A small image classifier, trained from scratch: 8900 steps, held-out accuracy 83%.
Rows from block 11 of a small image classifier, named by matrix and row number. Rows with one number belong to one channel. Each number is 500 + 25 x the weight over its row's rms, rounded and kept within 0 to 999. All counts start at 0. Numbers have three digits each.
After each channel's rows are labels from the 100 images, of 14848, where the channel reaches its highest value: "peak on" is the class under the peak; "top examples" is what is common among them. Only what is clearly more common there than usual is listed. The data: Sentinel-2 satellite tiles (TerraMesh). In brackets: how many of the 100.
# convs0: first 3x3 conv (model.blocks.11.convs.0.weight, 96x96x3x3, each kernel summed), inputs 0-95
# convs1: second 3x3 conv (model.blocks.11.convs.1.weight, 96x96x3x3, transposed, each kernel summed), outputs 0-95

convs0.0:495472553557534504505494513524498503479500519487487500512493479472495482508460517451526502484491482531493473502485510562524490521535519490510486485548505487535544486537530501493511467516475549505535529463481490470423489530479536506459488516499494482507502517526486471477466504497498509521
convs1.0:509502533449447522489476453503522480514485489549525491466505472497513518511478494538471491513551490492516503497500480540497500491503532491498485485470514533451500528473496477492448496490479478489514550557497526494501478502549516482515452488522545498493516491553488528518502478468512531487
peak on: crops (86)
top examples: crops (95); main land cover: crops (89); built area (66)

convs0.9:484472495507473462505513474529488508486492493535507501458484487510505509495500505463498507491493488513467500484501487480480478524509511543534476509583511469474472523511553461437534492480493501503503528490504537516544532493528484534512463452512512468489493490495508545537507534463511459523
convs1.9:502477522519505451495504495545498580524494489440457472479498505511532527509539482508521460510455491467485504536518487515504506504487463514467507508538479499540532498495471541507492521514469523533491500533468503470538486443504534500518490510465459497503481498496489458500490495499520509501
peak on: water (54)
top examples: clouds (81); water (70); main land cover: water (66); main land cover: clouds (27)

convs0.71:510523487516499493489493489527497531483479529459477518458478521473458472538485484470491508481496496478500459513490487490455469496555506502489470470466499477489514530516496473516505474534471528545486482536493449458530480504467482512492479491474522525496528448450482530533492550505522488489
convs1.71:466479476512462493515494492511500510500448487514486523508485526516488474480491505496520531472488534495530463467470483544520504534486493514462486501503491504457500497517534466479506513472454461500433484450510449525460495577482486467478502464507497496511498522488498528515504501474502469469
peak on: crops (94)
top examples: crops (100); main land cover: crops (97); built area (75)

convs0.87:523513514506493485463518478492497494502475518487478507499481506489508517490560463438493495514513503469510502498516579510461558492502514499475505493478482569478522527476466470505516473545480499493492520449498483476494523496522466492494509482470480513519499485464493490529497454520473541455
convs1.87:495494538514456474533496494477532513518404483459491525514515499485504457514467528494512502492516466497505480514480515514543464521500472491458488497499473453486536502516443494440458508502475507489513521486524517520514507512490514505511491500456497478501449488510458480494478484516475497492
peak on: water (68)
top examples: water (83); main land cover: water (48)

convs0.23:511473498485490481459486488576481531530478483455516501524502525505517487479499505505465471513522478508466504482453532457496501508456475517491536489521487487475492488489574466509485495489497497491502469529485476515581487508472529474519461509491506502488471450496523485504497480505467515503
convs1.23:514496526496475504487507476496482622513489493460483501488492497503458486475459484502488552480503519482497456478497489497506518492479520541490530510515502499499535469507449529458481503488473488502465505479457488547538497508472490483469470473507499504476510482513494504498482508479459468502
peak on: water (60)
top examples: clouds (88); water (74); main land cover: water (74); main land cover: clouds (26)

convs0.41:487497540478499467477492462490485496461520505515447480545524500473538528498487509475543524478492543524522477460472556513505561477481474489484525492491502571488528496486533455492505495511467495483504508464500510520481527461450480476516486495503519530502484500526500509507480492464512512490
convs1.41:530463528496487512501512542490503513531476507458506497510480500480465451539494520494508473489546473496497491487516486480511535519508515544478515506480490475497509486528473520504469509500523484512554509470485447524520501474528572498495479499503537535504502514506493489431537466443489529493
peak on: built area (58)
top examples: built area (86); crops (70); main land cover: built area (51)

convs0.56:477476533490499484495475501504489442511462507461508496500497489466527467531550506546500525511533499503519503503483551511497512487493504522494492476474512511500504547495485513452500520477508573545519507531487514471517523508476513518542534473501506515481510486521469498493549499554514532444
convs1.56:511502510493433480514494500465512505491500490462516502504503502456501508452507495504487494500589505522477540514502447532509496514441467478485462520510503511523510489516471473471499485460457534475494532491486482527496488511487528483460520486498484485463453531496463491486493476458510482506
peak on: water (45)
top examples: water (69); main land cover: water (45)

convs0.26:455474489454480463511480479495448474516480544478497508532520518520486521461537511505482514486491522534511456480492467483501521496486507511562525496509511528462519494533518516507485496470509509487542504514466497454460551514507507509518499456520514504540476515496532478531457475483475470492
convs1.26:504491488474540529490489486520490532545472539479493504485478469493515532498510508469498520477465484489461501488455483524488525503502588451469522494473465456483501505476495528459485505527494461507473506475506554511474503493485515500470510491495470522507520498507485501471523535513557509463
peak on: water (71)
top examples: water (80); main land cover: water (76); clouds (59)

convs0.34:476488510498551500504488494485525499436468478489483526494522462495496459525514552469487546477485519486503499445506522466493522495488517523484486495500468509507464485511502499522544554539483486488503487476491479502468505497480525465424466474521516533501516518496516491523483469534475528528
convs1.34:477552517482496501492473538495474510499465494534527497512489527532527501500454479493493471468520481459511544485483480515492549503482491493510504457497486481484544520494464490531492481475503488506511500551451467552539506528523519471524504459528518483498502532473481504461477552524496518533
peak on: built area (40)
top examples: built area (89); crops (80); main land cover: built area (40)