Rows from block 12 of a small image classifier, named by matrix and row number. Rows with one number belong to one channel. Each number is 128 + 32 x the weight over its row's rms, rounded and kept within 0 to 255. All counts start at 0.
After each channel's rows are labels from the 100 images, of 14848, where the channel reaches its highest value: "top examples" is what is common among them. Only what is clearly more common there than usual is listed. The data: Sentinel-2 satellite tiles (TerraMesh). In brackets: how many of the 100.
# convs0: first 3x3 conv (model.blocks.12.convs.0.weight, 96x96x3x3, each kernel summed), inputs 0-95
# convs1: second 3x3 conv (model.blocks.12.convs.1.weight, 96x96x3x3, transposed, each kernel summed), outputs 0-95

convs0.82 [102 123 136 147 118  98 164  97 139 101 151 148 114 119 119 148  89 180 139 112 162 181 159  99 138 177  54 118 127 181 126  91 111 107 117 126  90 134 160 114 137 127 160 148 151  90  66 129 157  99 191 165 153 179 144 167  88  77 135 144  54 143  92 105 124 100 127 140 114 118 147  85 103 172 130 145 131 145 157 122 137 157 138 169  50 142  44 119  85  99 160 136 133  77 185 151]
convs1.82 [132 134 154 100 173 152  42 150 127 101 119  57 145 168 150 131 132 127 164 107 123  60 152 111 131  73 176 143 124 130 192 159 161 155 142 157 121 121  98 164 120 108  96 112 111 108 205  90  83 146 115 109 119  95 124 122 139 112  80 108 166 114 136 160 102 160  94 144 173 109 113 166 144  94  89  97 114  91  97 210  67 111 144 107 185  79 139  97 141 160 138 143 167 124 105 118]
top examples: crops (85); built area (67); main land cover: crops (60)

convs0.55 [101 119 187 134  92 129 165 148 137 134 118 157  96 155 182 147 132  90 110  95 130 162  97  97 198 159 131 131 231 128 108 147 158 117 139 184  76 148 138 218 113 139 180 133 134 127 170 106 157 118 138 158 143 107 127 140 135 153  79  82 135 133 126 137 140 153 179  91  72 134 142 151 156  88 120 178  91 194 136 126 134 174 147 169 120 143 118 159 158 133  63 115  98 134 164 122]
convs1.55 [ 96 169 116 143  91 112  96 113 157 123 113 146 118  59 102 113 138 165 163 144 137 133 152 135  84 219 139 126 124  57 150 195 146 124 166  88 112 156 108 124 122 118 118  93 118 169  66 143  64 170 173 126 143  59  97 121  93 154 157 151 118 130 122  74  97 112 106 143 164 138 130 134  79 127 112  72 153 119 174 115 114  86 101 165 140 151 187 125 100  98 131 145 205 130 107 129]
top examples: bare ground (89); main land cover: bare ground (63)

convs0.38 [107 107 109  64 127 100 125 157 113 119 159 124 155 159 144  36 121 131 107 125 167 103 134 165 139 130 137 164 157 129 103 129  62  94 127 109 162 131  90 165 121 125  88 138 145 130 105 125  98 103 133 112 245 120 126 146  72 151 187  73 134 169 167 148 168  93  51  90  73 113 111 151 145 155 176 105 108 150 127  88  90 108 112 145 139 128  78 162 150 135 116 156 100 137 131  93]
convs1.38 [ 82  81 134 120  88  82 106  80  19 123  94 150 138 106 114  80 135 138 128 149 102 138 111  64 115 156 113 110 136 104 145 137 144 195 144  96 151 129 115 174  96 112 152 100 171 123  80 138  69 187 108  78  75 125 105 152 160 140 143  94  96 134 138 166 156 141 131 129 163 126 113 140  96 118 142 122 181 112 105 177 140 119 127 129 102 160  79  56 106 106  74  91 169  97 116 108]
top examples: water (87); main land cover: water (76); flooded vegetation (30)

convs0.89 [ 75 143  95  55 132 102 121 141  64 125 160 103  91 153 132  86 112 114 147 135 155  85  85 123 114 166 131 157 133 139 127 106 109 162 111 116 120  81 152 118  98 161 143 140  83  99 125 181 106 114 144 133 116 160 149 125  94 135 111 171 162 144 116 118 153 146  56 124 145  51 100 117 148  89 139 112 152 142  92 121 122 146 243 158 103 175 186 104 123 184 163  70 169 141 134 160]
convs1.89 [ 82 124 100 123  86 123 138  97 175  93 115  80 119  87 123 141 113 117 128 151 113 233  81 119  90  85 138  95 113 121 120  86  89 114 122 128 146 108  92 114 156 106 118 133 170 114 137 120 127 234 152 108 171 138 110  86 157  99 150 119 157 113 122 149 105 100 124 122  66  88 209 113 118 152 154 151 133 164 112 162 156 157 130 120 129 134 135 184 170 115  48  93 113 109 184 137]
top examples: built area (92); main land cover: built area (88); water (71)

convs0.87 [161  80 107 171 130 121  37 135 108 147 129 129 148 167 176 136 147 174 141  80 165 137  72 125 116  79 137  74  76 112  86  99 121 156  95 101 175 152 122 106 142 118 150 126 167 163 165  94  62 130 121 144  93 135 108 174 103 100 131 157 125 116 149 152 171 131 166 143 161 184 113 213 133 142  97 127 135 137  41 139 103 109 104 161  97 159 117 152 139 112 139 180 131 116 137 165]
convs1.87 [144  80 176 141 145 117 211 120 122 124 119 160 105  77 140 160 122 208  77 128 125 130 104 160  94 162  88 124 118 114 112  44 197  70  96  99  54  93 124 113 119  94 103  92 146 144 117 122 115 141 156 140 126 120 140 147 132 147 109 129 171 135 115 104 123 132  77 176  61  78 107  85 172 116 177 137 150 147 140 140 191 150 115 124 157 127 154 109 140 149  88 185 116 127 136 130]
top examples: crops (91); main land cover: crops (84); built area (64)

convs0.65 [136 135 158 131  97 175 110 155 128  91 120 121  82  86 106 140 125 109 142 100 129 111 133 139 115 197 177 122 187  99 137 190 156 127 171 123 133 101 106 135  88 139 139 103 102 149 192 122 112 122 125 180  86 140 111 151 142 125  98 101  90 193  63 123 104 114 156  76 127 186 125 164 173 155 142 166 136 229 149 128 160 155  99 126 112 164 112 156 114 199 152 146 140  82 139  75]
convs1.65 [158 158 107 137 132  90 113 115 121 109 113 130 126  64 123 100 128 130 118 118 138 114 158 113 158 138  86 136 151 166 148 151 101 126 147 119 157 172 109 118 155 177  70 133 128 133  66  90 147  82  88  60 125  90 122  86 107 144 109  95 145 124 177 149 147 209  85 146 182 102 184 132  58 156  99  92  99  63 170 132  90  94 151 128 115  98 134  81  78  74 135 106 110  78 173 128]
top examples: built area (70); water (68); crops (65); main land cover: built area (30)

convs0.44 [135  49 160 158  94 142 127 118 139 168 166 101 111 109 153 103 101 118 131 113  94 156 127 104 181 100 146 117 101 173 132 173 170  83 111 148  84 179 167 136 155 103 108 101 138 126  96 103 169 235 158 136 142 141 187 146 145 155 132 149 125 151 132 143  85 144 132 123 167 104  98 153 149 131 124 176 101 158 144 114 179 161 135  74  85 169 138 119 142  52 156 151 183 166 114 174]
convs1.44 [ 87 196 141 143 157 125 120 158 141 151 165 177 138  95 102 163 148 142 121 132 123  88 177 125  91 179 122 101 134  61  99 201  92 129 176 117 186 132 110 177  99 142 109 137 115 178 153 113  50 140 114 125 127 113 143 133 108 152 155 128 159 158 149 115  60 126  77 138 122 106 149 108 112 111  82  28 171 111 135  91 117 113 125 180 154 113 171 145 132 143  89 101 167 117 134  94]
top examples: bare ground (87); main land cover: bare ground (64)

convs0.63 [ 80 187 158  86 129 126 155 128 148 138  91  90  92  85  51  96  98 145 113  74  85 161 178 132 134 109  99 142 131  97 120 129 117  98 114 121 160 162 142 149 128 168 138  69 111 144  75 146  96 192 158 142 106 111 134  79 204  95  82 174 127 160 113 122 120 104 143 173 107 137 123 173 135 110 148 123 118 117 116 125 207 126 126 146 141 116  56  77  88 173 116 118 140 160 114  78]
convs1.63 [124 103 106  91 131 157  95 146 157 132 120 153 110   0 117  99 153 122 153 113 135  54 134 132 143 143 144 150 143 130 140 178 100 163  97 130  96 144 148 105 110 180 118 120 154 132 182 180 150 151 178  96 165 128 164 119 104 137 103 187 175 110 133 147 140 135  88 105 139 150 189 135  90 160 121 157 141 140 158 136 116 128 131 101 186 160 150 105 180 151 124 132 105 117 236 151]
top examples: bare ground (64); main land cover: built area (34); main land cover: bare ground (30)

convs0.80 [105 109  92 143 109 153 168 116 107 142  89 156  84 110 116 129 175 128 100  92 111  82  89 172 109 132 100 138 128 106 195 114  69 115 158 102 115 154 126  97 139 164 150 102 139 116 134 125  91 134 145  78 124 115 142 115  89 145 116 128 146 122 156 113 120 125  67  74  97  81 112 104  45  65  84 156 108 100 137  78 126 159 102 127 113 132 121  76 149 113 127 114 116 120  13 207]
convs1.80 [156 108 144 158 132 141  48 105  62  88 132 119 100 121 101 159 129 127  91 116 120 111 155 196 161 142 100 118  98 128 159 164 158 101 120 146 147 115  89 138 124 106  75 130  93 219  96  89 137 123 107 126 178 131 147 110 123  60  81 118 115 121 133 116  88  54 147 192 152 168 104 114  88  92  92 107  81 165  90  92 141 104 120 142 121 137 142 159  75 165 106 122  89 126 152  76]
top examples: clouds (81); water (71); main land cover: water (70); main land cover: clouds (30)

convs0.11 [162 161  84  62 176 120 141 153 113 144 119  84 100 109 126 138 105 171  58 163 142 115 128  97 132 101  66 156 114 172 152 217 139  95 152 130 172 159 116 142 149 118 120 101 136 125 113 147 148 132  96 146 112 136  99  96  80 119 222 132 119 138 160 112 119 130 126 116  95 183  88  78 140 112 103 149 110 103 132 138 101 147 136 131  79 157 121  93 118 131  64 127 189  66 190  98]
convs1.11 [121 188 120 191 119 131 158 139 147  94 138 152 155 127  97 101 102 110 156 158 143  73 169 122 126 160 111 165 105 146  92 154 122 126  96 204 131  76 159 135 157 115 114 141  64  70  82  76 100 119 130 141  95 120  83  81 134 103  55 139  75 165 115 142 137 102 116 128 183 126 181 120  75 171  84 145  58  89 128 167 158 144 102 146 132 183  94 113 131 156 136 144 143 105 144 116]
top examples: water (90); main land cover: water (74)

convs0.25 [126  98 179 142 177  75 125 153 101 132 134 137  94 136 140 173 124 116  96 105 145 133 117 121 159 120 152  70 147 115 112 153 106 159  84  72  62 139 150 110 113 104 185 169 165 163 177 121 103 123 138 120 166 125 167 159 118 139  94 172 112  98  76  89  74 124  42 119 115 116 121 124 117 154 156 157 160 126 144  46 115 188 149 146 120  63 133 178  93  91 130 116 139  82 176 124]
convs1.25 [144 155 118 113  99  98 137 105 133 166 141  71  98  90 129 129 161 158 164 126 151 140 180 171 120 121  76 145 147 134 151  94 124 151 104 120 150 130 123 120  93 107  84 173 159 176 112 114 166 135 185  70 137 155 182 106 162 110 214 135 173 148 145 114  98 133 104 142 119 173 197 165 157 133 177  80 113 181 143  95 159 121 141  95  79 155 127  49 117 159 103 121 116 180 177 129]
top examples: bare ground (59); main land cover: built area (37); main land cover: bare ground (30)

convs0.53 [130 126 111 115 122 173 103 112 112 106 110 112 153 139 146 102 142 123 142  83  76  87 130  85 210 139 112 134 127  81 117 199 156 159 129 138 136  89 141 167 111 156 157 113 165 106 189 119 156 110 100 199 143  81 156 106 110 153 105 145 127  82 109 162 137 154 118 129 139 146 113  84 145 176  93 139 127 100 184 193 188 100 201  79  83 142 150  64  68 145 136 101 129 105 126 124]
convs1.53 [123 182 158 144 119 117 149 128 125  87  81 117 125 108 159 138 123 138 120 145 128 134 133 129  98 123  73 111 120 161 122 171  99  67 164 137  96 115 167 113 121 170 106 127  59  93  68 136  42 100 131  50 152 132  75 153  97 178  70 127 151 103 129 138  99 144  74  99 116 105 147 194  68 112 115 138  84 132  48 100 127 143 156 145 104  94 109 142  79 119 140 148 101 122 153  90]
top examples: built area (93); main land cover: built area (90)

convs0.58 [119 184 135 133 102 146 144 104 174 130 109 158 166 162 175 121 157 134 141 148 175 121 120 108  76 104 121  74 114  86  71 133 159 137 109 148  85 169 148 117 106 123 134 116 160 100 113  56  95 170 129 191 158 121 105 122 126 165 163 139 111 101 164 165 170 143 182 187 127 163  66 137  92 110 160 123 175 109  78 127 137 175 149 158  40 154  87 135 106 119  89  93 118 114 118  83]
convs1.58 [146  98 134 156 170 118  79 162 145 115 118 134 160  89 182 153  83 135 150 144 123 179 115 191 208 126 142 156 147 109 168 121 136 155 104 147  77  84 132 171 168  86 138  93 165  96 157 180  91 124 151 134 120  99 107 122 100 154 101  61  87 150 150 111  67 171 156 117 130  90 135 129 127 168 123 168 106 106 140 121 145 168 145 121 202 146 125 176 162  85 116 144 165 199 120 150]
top examples: crops (100); main land cover: crops (97); built area (82)

convs0.27 [144 162 202 237 161 137 118  69 172 101 137 109 135 133 155 134  82 105 121 119 144  83 111 137  96 114 125  99 126 109 100 137 181 176 118 117 180  61  98 134 164  89 108 106 143 100 166 111  93 156 117 158 156 144 110 134 132 136 142  54 101 145 124 208 148 157 167 147 147 169 120 210 110 151 136 102 126 161 110 172 148  89 109 157 153 130 110 162 105 105 140 135 126 122 126  97]
convs1.27 [153 114  91 110 113 144  44 172  84 113 103 155 176  38 153  98 119 144 108 129  85  71 122 163 105 100  84 159 121 136  89 143 157 105 101 118 117 147 115 118  97 126 159 118 150 180 126 166 134 125 112 134 110  92 118 144 127  98  98 109  93 128 111 132 126 135 106 135  98 136 159  61  81 117  65 135 187  75 136 112 122 215 127  98 142  80 100  96  70 139 114 165  70 120 150 106]
top examples: crops (97); main land cover: crops (82); built area (69)

convs0.50 [180 155 147 135 196  62 129  77  75 149 108 112 121 165 100  90  63 162 104 124 165  91 125 109  87 102 166  97 158  97 129 143 159 176  66 105 113 167  70 135 133  97 121 193 124 124 106 113  74 136 162 136 158 110 169 129 143 166 163  77 114 177  84 120 167 151 116 118 128 111 150 144  93 137 114 126 156  94 106 146 166  82 138 113  94  74 129 109 118 127 120  87 119 139 119  54]
convs1.50 [146 165 146 144 131 145 109 143 117 149 120 117 102 101  90 133 152 184 175  96  89 147 107 110 129 127  92  82 156  97 160 148  65 120 119  53 172  88 145 124 127 104 120 156 115 102 125 138  98 188 145 137 132  82 127 198  83 127 103  92 145 131 110 123  69 147 106 130  38 113 125 101 121  87 118  82 145 105 202 171 136 103  95  82 121 150 148 111  66 124 137  98  96 138  66  77]
top examples: bare ground (88); main land cover: bare ground (57)

convs0.49 [136 112 108 139  96 142 140 121 108 118  81 118  87 107 107 134 133 145  96 149 108 149 114  93 128 113 128 137 110 173 100 246 136 117 189 107 131 159 129 137 149  85 197 181 112  40 144  88 162 146 123  60 120 132 141 179 106 109  98 185 156 147 115 103  84 134 139 113  74  95  89 107 133 130 113 131 128 107  77 178 118 143 149 130 120 115  65 121  93 100 144 159 194  92 121 142]
convs1.49 [157 136 155 121  96 144 108  62  50  70 119 101 146  53 140 149 134 128  81 118 105 127 181  62 138 140 105  99 144 140 112 159 109 105 117 115 125  94 168 146  91 181 135 146 141  74 126  98  82 118 115  76 159 117  73  96 103 141  58  99 162 107  94 153 136  95  88  69 114 124 104 118 177 130 126 112  70 114 130  98 105 153 167 106  73 106 131 111 115 131 123  64 131 111  94  97]
top examples: built area (82); crops (65); main land cover: built area (63)

convs0.29 [158 190 126 179 124 135 161 115 128  69 126 187  99 132 137 148  70 137 116 150 108 102 120 138 187 151 159 145 146 161  69 113 150 108 181 155 114 159 107 200 199 114 118 138 148 106 140  84 142 101 151 156 186 145  98 119 144  93  82  43 101 144  81 143 114 129 167  62 135 113 153 114 126 108 119 122  75  99 127 141 152 154 157 114 137 156 142 118 142 132 119 143 166  69 125 195]
convs1.29 [143 215 137 138 112 138  74 156 107 125 114  45 122  96 104 103 130  41 165  75 124 102 163  74  81 147 124 126 112 109 173 200 100 114 121 115 128 133 119 131  77 151 162 150  49 158 108 148 131 107  99 123  70 100 144 115  97 157 115 141 144 165 157 116  72 115 101 157 152 124 134 179 127 124  75 136 157 110 171 127  79 111 142 142  95 107 113 103 108  90 123 118 170 123 132  91]
top examples: bare ground (75); main land cover: rangeland (51); main land cover: bare ground (40)

convs0.73 [105  66 157 139 108 104  74 129 127 189 100 149 161 108 107 167 169  96 140 155 134  66 161 138 125 141 104 102  82 127 183 111  76 141 174 109  86  64 139 103 109 130 152  98  88 185 104 196 125 188  84  85  95 137 157 101 176 110 119 155 145 113 135 109 169 118  94 140 141 114 150 164 140  86 104 132  68 150 107 121 109 111 144 140 100 158 184 147 130 114 149 132 101 179 183  90]
convs1.73 [145 161 109 160  99 156 143 102 120 163 134 202 151  65 129 112 116 123 108  94 143 106 120 202 173 133 118 130  91 155 136  78 154  67 110 135 113 120  79 153 122 138 129 116 125 174  85 172 144 174 193 134  92 199 105 112 120 196  61 110 131  70 138 115  95  94 146 114 108 178 106 152 100 132 144 156 109 180 159  88  70 106 120 140 124 161 142 124  76 149 106 109 144 155 157 113]
top examples: clouds (82); water (76); main land cover: water (76)

convs0.37 [148  60 176 140 128 135  81 143 118 181 189  80 131 103  86 147 100  91 133 141 123 117 116 116 112 151 163 178 145 117 155  93 134  94 163 148 175 147 135 172 154 100 117 128 140 121 151 128 149  76 138  90 158 120  97 139  87 154 126 112 128 154 118 147 119 141 163 123 131  52 160 133 167 128 104 147 113 128 148 112 183 147 125 111 103 139 214 221 147  36 125 172 165 153 107 169]
convs1.37 [133 184  87 129 127 110 180 146 166 159 122 146  95 137 139 144 147 119 147 120 133 103 136 109 124 118  90 115  84  44  64 220 169 128 129  77 139 130 123 119 125 167 160 104  85 218 119 123 124 166 148 125 139 129 163 145 114 154 134 132 136 124 119 128  55  72 103 129 113 204 120 117 109 130 105 119 117 164 171 133 116 104 107 148 124 135 171  23 157 150  98 115 150 102 101 122]
top examples: bare ground (62); main land cover: bare ground (31)

convs0.67 [152 181 140 141 126 110 111 117 105 104 177 186 188  89  76 119 108  93  99 159  85 143  97 128 173 156 156 101 156 164 103 119 138 155 132 159 163 167 181 165 158 146 124 130 154  98 134  47 166 154 135 136 121 104  90 119 129 160 105 102  55  96 135 160 157  94 165  75 104 128 211 143 154 122 138 126 113  92 136 170 207 108 102 162 115 166 144 139 141 124 188 130 122 135 101 111]
convs1.67 [128 146 161 133 104 106 129 131 117 106 108 107 115  77 146  61 131 123 102 124 128 104 122  58 106 176 126 168 111 125 141 152 109 113 172 105 175 106 101 122 113 137 119 123  74 202  81 135  88 135 146 147 118 143 144 115  92 172 108  72 154 104  95 134  76 116  85 146 147 129  86  81 105 133  96 132  78 139 117  70  83  76  51 147 110 111 165 104  69 154 110 124 193 114  52 129]
top examples: bare ground (67); main land cover: rangeland (55); main land cover: bare ground (27)

convs0.59 [ 50 104 113 146  72  95 147 140 129 136 107 125 120 106 166 114  78  89 134 121 121 108 154 115  80 149 158 133 153 191 100 148  91 102 122 112  77 129 174 162 144 164 155 153  93  94 119 163 101 197 113 130 104  79 133 111 159 133 114 134 179 104 186 100 140 139  89 116 127  83 134 201 137 112 108 133 147 114  97  67  90 115  75  77 146 154 141 109 121 165  60 108  92 175 169  99]
convs1.59 [148 137  81 144 203 111 178 112 198 146 119 144 175  73 115  83 102 152 148 150 128 177  74 179 130 118 133 110 103  79 165  70 118 123 115 166 124 182 162 100  73 170 155  99 137 140  89 153 164 139 160  79 160 151  95 110  91 160  98 142 124 159 114  95 112 113 137 147 114 130 145 146  96  93 149 153 128 134  94 141  86  87 105 153  96 128  82 137 201 138 110 119 100 177 184 137]
top examples: water (67); main land cover: built area (54); clouds (40); main land cover: water (28)

convs0.62 [156 137 210 126  62 120 122 157 122 176 194  94 144 159 153 161 135 121 163  99 134 111 156 169 113 147 185 111 114 166 151 176 189 187 183 126 138 135 165 169 135 108 101 119 145 164 151  91 100 116 132 111 124 175 137 150 107 197 107 102 181 154  89  98 156 120 138 113  99 156 149 169 146 139 123 139  61 140 113 103 149  76 160 135 140 153  99 186 167 134 115 155 124 168 133  80]
convs1.62 [ 91 156  72 123 155 101 124 132 117 107  87 211 102  57 108 109 124 117 158  70 122  84 158 117 149 137 130 147 143 128 107 135  85  93 118  95 155 145  62 152 111 203 160 134 105 188  78 142  73 192 131 116 123  83 132 111 120 103 112 139 170 147 123 137  85 111 125  92 147 100 110  69 136 108 100  81 153 121 189 105 134 119 105 141 122 114 110  54  88  93 146 127 164  94 103 141]
top examples: bare ground (80); main land cover: bare ground (43)

convs0.91 [142 129 113  68 127 113  88 152 117 117 189  90 117  60 119 163 148 149  73  88 144 105 146  77 116  78  83  92 118 128  62  97 151  92 105 145 116 150  76 138 122  92 154 155  96 124 146 112 161  66 186  81 125 144 194 107 104  88  98  72  90 175  87 174 140  95 105 146 143  85 143 156 150 166 109 119 104 110  68 158 127 137 105 118 132 172  94 150  99 112 157 135 131 126 156 133]
convs1.91 [ 88 174 126 137  95 141 214 153 102 150 175 159 112  72 117  49  93 112 103 171 158 155 153 119 121 109 154 177 136 135  99 174 129 193 144 171 137 120 113 133  92 113 159 144  96 111 107 138 114 135  94  91  71 111  95 113 103 115 132 114 130 179 141 149 134 158 108  71 172  78  94 102  92 137  80 111 134 127  82 147 128 143 144 129  59 132 134  62 132  55  93 117 138 148 106 111]
top examples: clouds (60)

convs0.43 [124  77 111 134 158 161  70 105  83 148 164 149 133  97 141 119  80 146 117 104  83 153 176 142 126 112 136  79 158 139 123 144 154 142 139 181 122  97 169 132 131  97 137 111  68 149 139  73  74 163  26 114 156 129 127 127 157 152 158 155 186 150 110 165 126 142 124 140 166 141 190 144  97 168 102 117 109 128  88  75 132 130 195 159 101 161 108  97 106 165 132 115 142 142 198 175]
convs1.43 [109 128 135 140 114 124 115 100 162 103 150 115 151 135  97 117 138 114 126 121 148 122  85  91 110 140  91 152 114  92 146 119 100 105 139 101 143 142 128 147 121 137 154 154  90 135 147 148 233  96 120 150 116 186 105 151 117  95 118 155 144 111 157 149 158  87 103   0  91 103  98 121 143 138 160 143  99 129 113 127 120  95 179 139 108 166 196 120  54 167 107 147 122 100 207  74]
top examples: built area (100); main land cover: built area (98); crops (72); water (69)

convs0.20 [136 127 174  73  95  96 213 143 151 133 131 177 153  92 127 119  85 111  59 125 107 177  66  92 193 182 111 149 163 203 127 151 126 132 151 118 150 167 127 156 100 154 129 121 157 109 122 125 174  74 106 147 104 156 178 180 145 178 161  85  93 120 115 131  99 110 127  98  92 103 174 119 132 114 134 126  73 185 167 117 145 165 143 103 139 134 171 146 167 118 146 131 126 121  92 140]
convs1.20 [ 85 179  92 114 109 138  34 133  96  90  89 116 131 104 114 109 149 113 144 101  93  75 134 115  87 138 162 109 110 137  95 126  79 106 141 102 155 110  98 141 138 149  99 107 112 184  89 130  52 158 152 118 142 103 102  65  54 141  89 101 164 132 126 103 130 101  86 118 132 115  68 132  97 118 110  69 163 131 154  79 104  83 142 103 124 112 160 112  58  86 110 120 174 136  90 107]
top examples: bare ground (80); main land cover: bare ground (53)

convs0.94 [126 135 120 114 151 122  87 106 129 150 113 156 117  85 111 119 106 134 161 109 153 147 147  93 153  87 144 102 192 119  77 103 133  90 122 147  93 125 124  66 115 101 172  98  99 118 160 191  97 100 117 129 171 100 184 154 120 106 110 157 153 118 104 131 112 138  87 147 145  90 137 117  80 165 120 127 127  88 103 123 164 120 234 115  99 207 104  72 110 192 125 119 201 143 162 182]
convs1.94 [ 86 136 133 102 169 117 128 168 193 114 149  49 162 142  85 126 102  82 148 113 111 110 160  93 117 145 156 176  90 143 109 145 118 143 175 156 100 161 128 114 134 117 177 179 142 148 143 144 104 167 184 174 104 107 112  83 119 120 105 141 147  93 105 111 117 175 124 118 140  97 112  93 104  99 170  78 137 116  86 159 111 128 135 142 100 178 112 107 106 129  76 140  82  95 250  97]
top examples: built area (100); main land cover: built area (99); water (67)

convs0.48 [138 120 161 204  70 155 169  49 162 137  99 153 129 140 123 169  99 130 143 105 191  76 102 146 166 119 107 148 125 121 176  80 156 137 136 116 137  68 130 148 149 132 146 202 146  86  93 146  83  62 170 156 125 125 134  76  85 128 150 122 143 131 138 149 180 130 131 184 166 147 127 136 100 139  78 168 132 136 136 153 129 118  81  75  97  89  81 161  96 118  89 115 116 107 128 153]
convs1.48 [107 120 162 139 128 133  94 148 133  97 114 171 180 139 152 153  72  99 148 151 117 133 116 212 146 129 100 119 133 174  96 125 208 109 149 105  87 134 151 161 143 143 129 129 128 135  92 149  95 106 129 117 102  72 123 172 126 126  88 129 108 144 119 176 126 169 151  99  92 156 139 152 138 120 144 109 178 158 120 160 160 142 146 143 116 144 154  58   3  98 146 140 195 156  84  74]
top examples: crops (89); main land cover: crops (85); built area (72)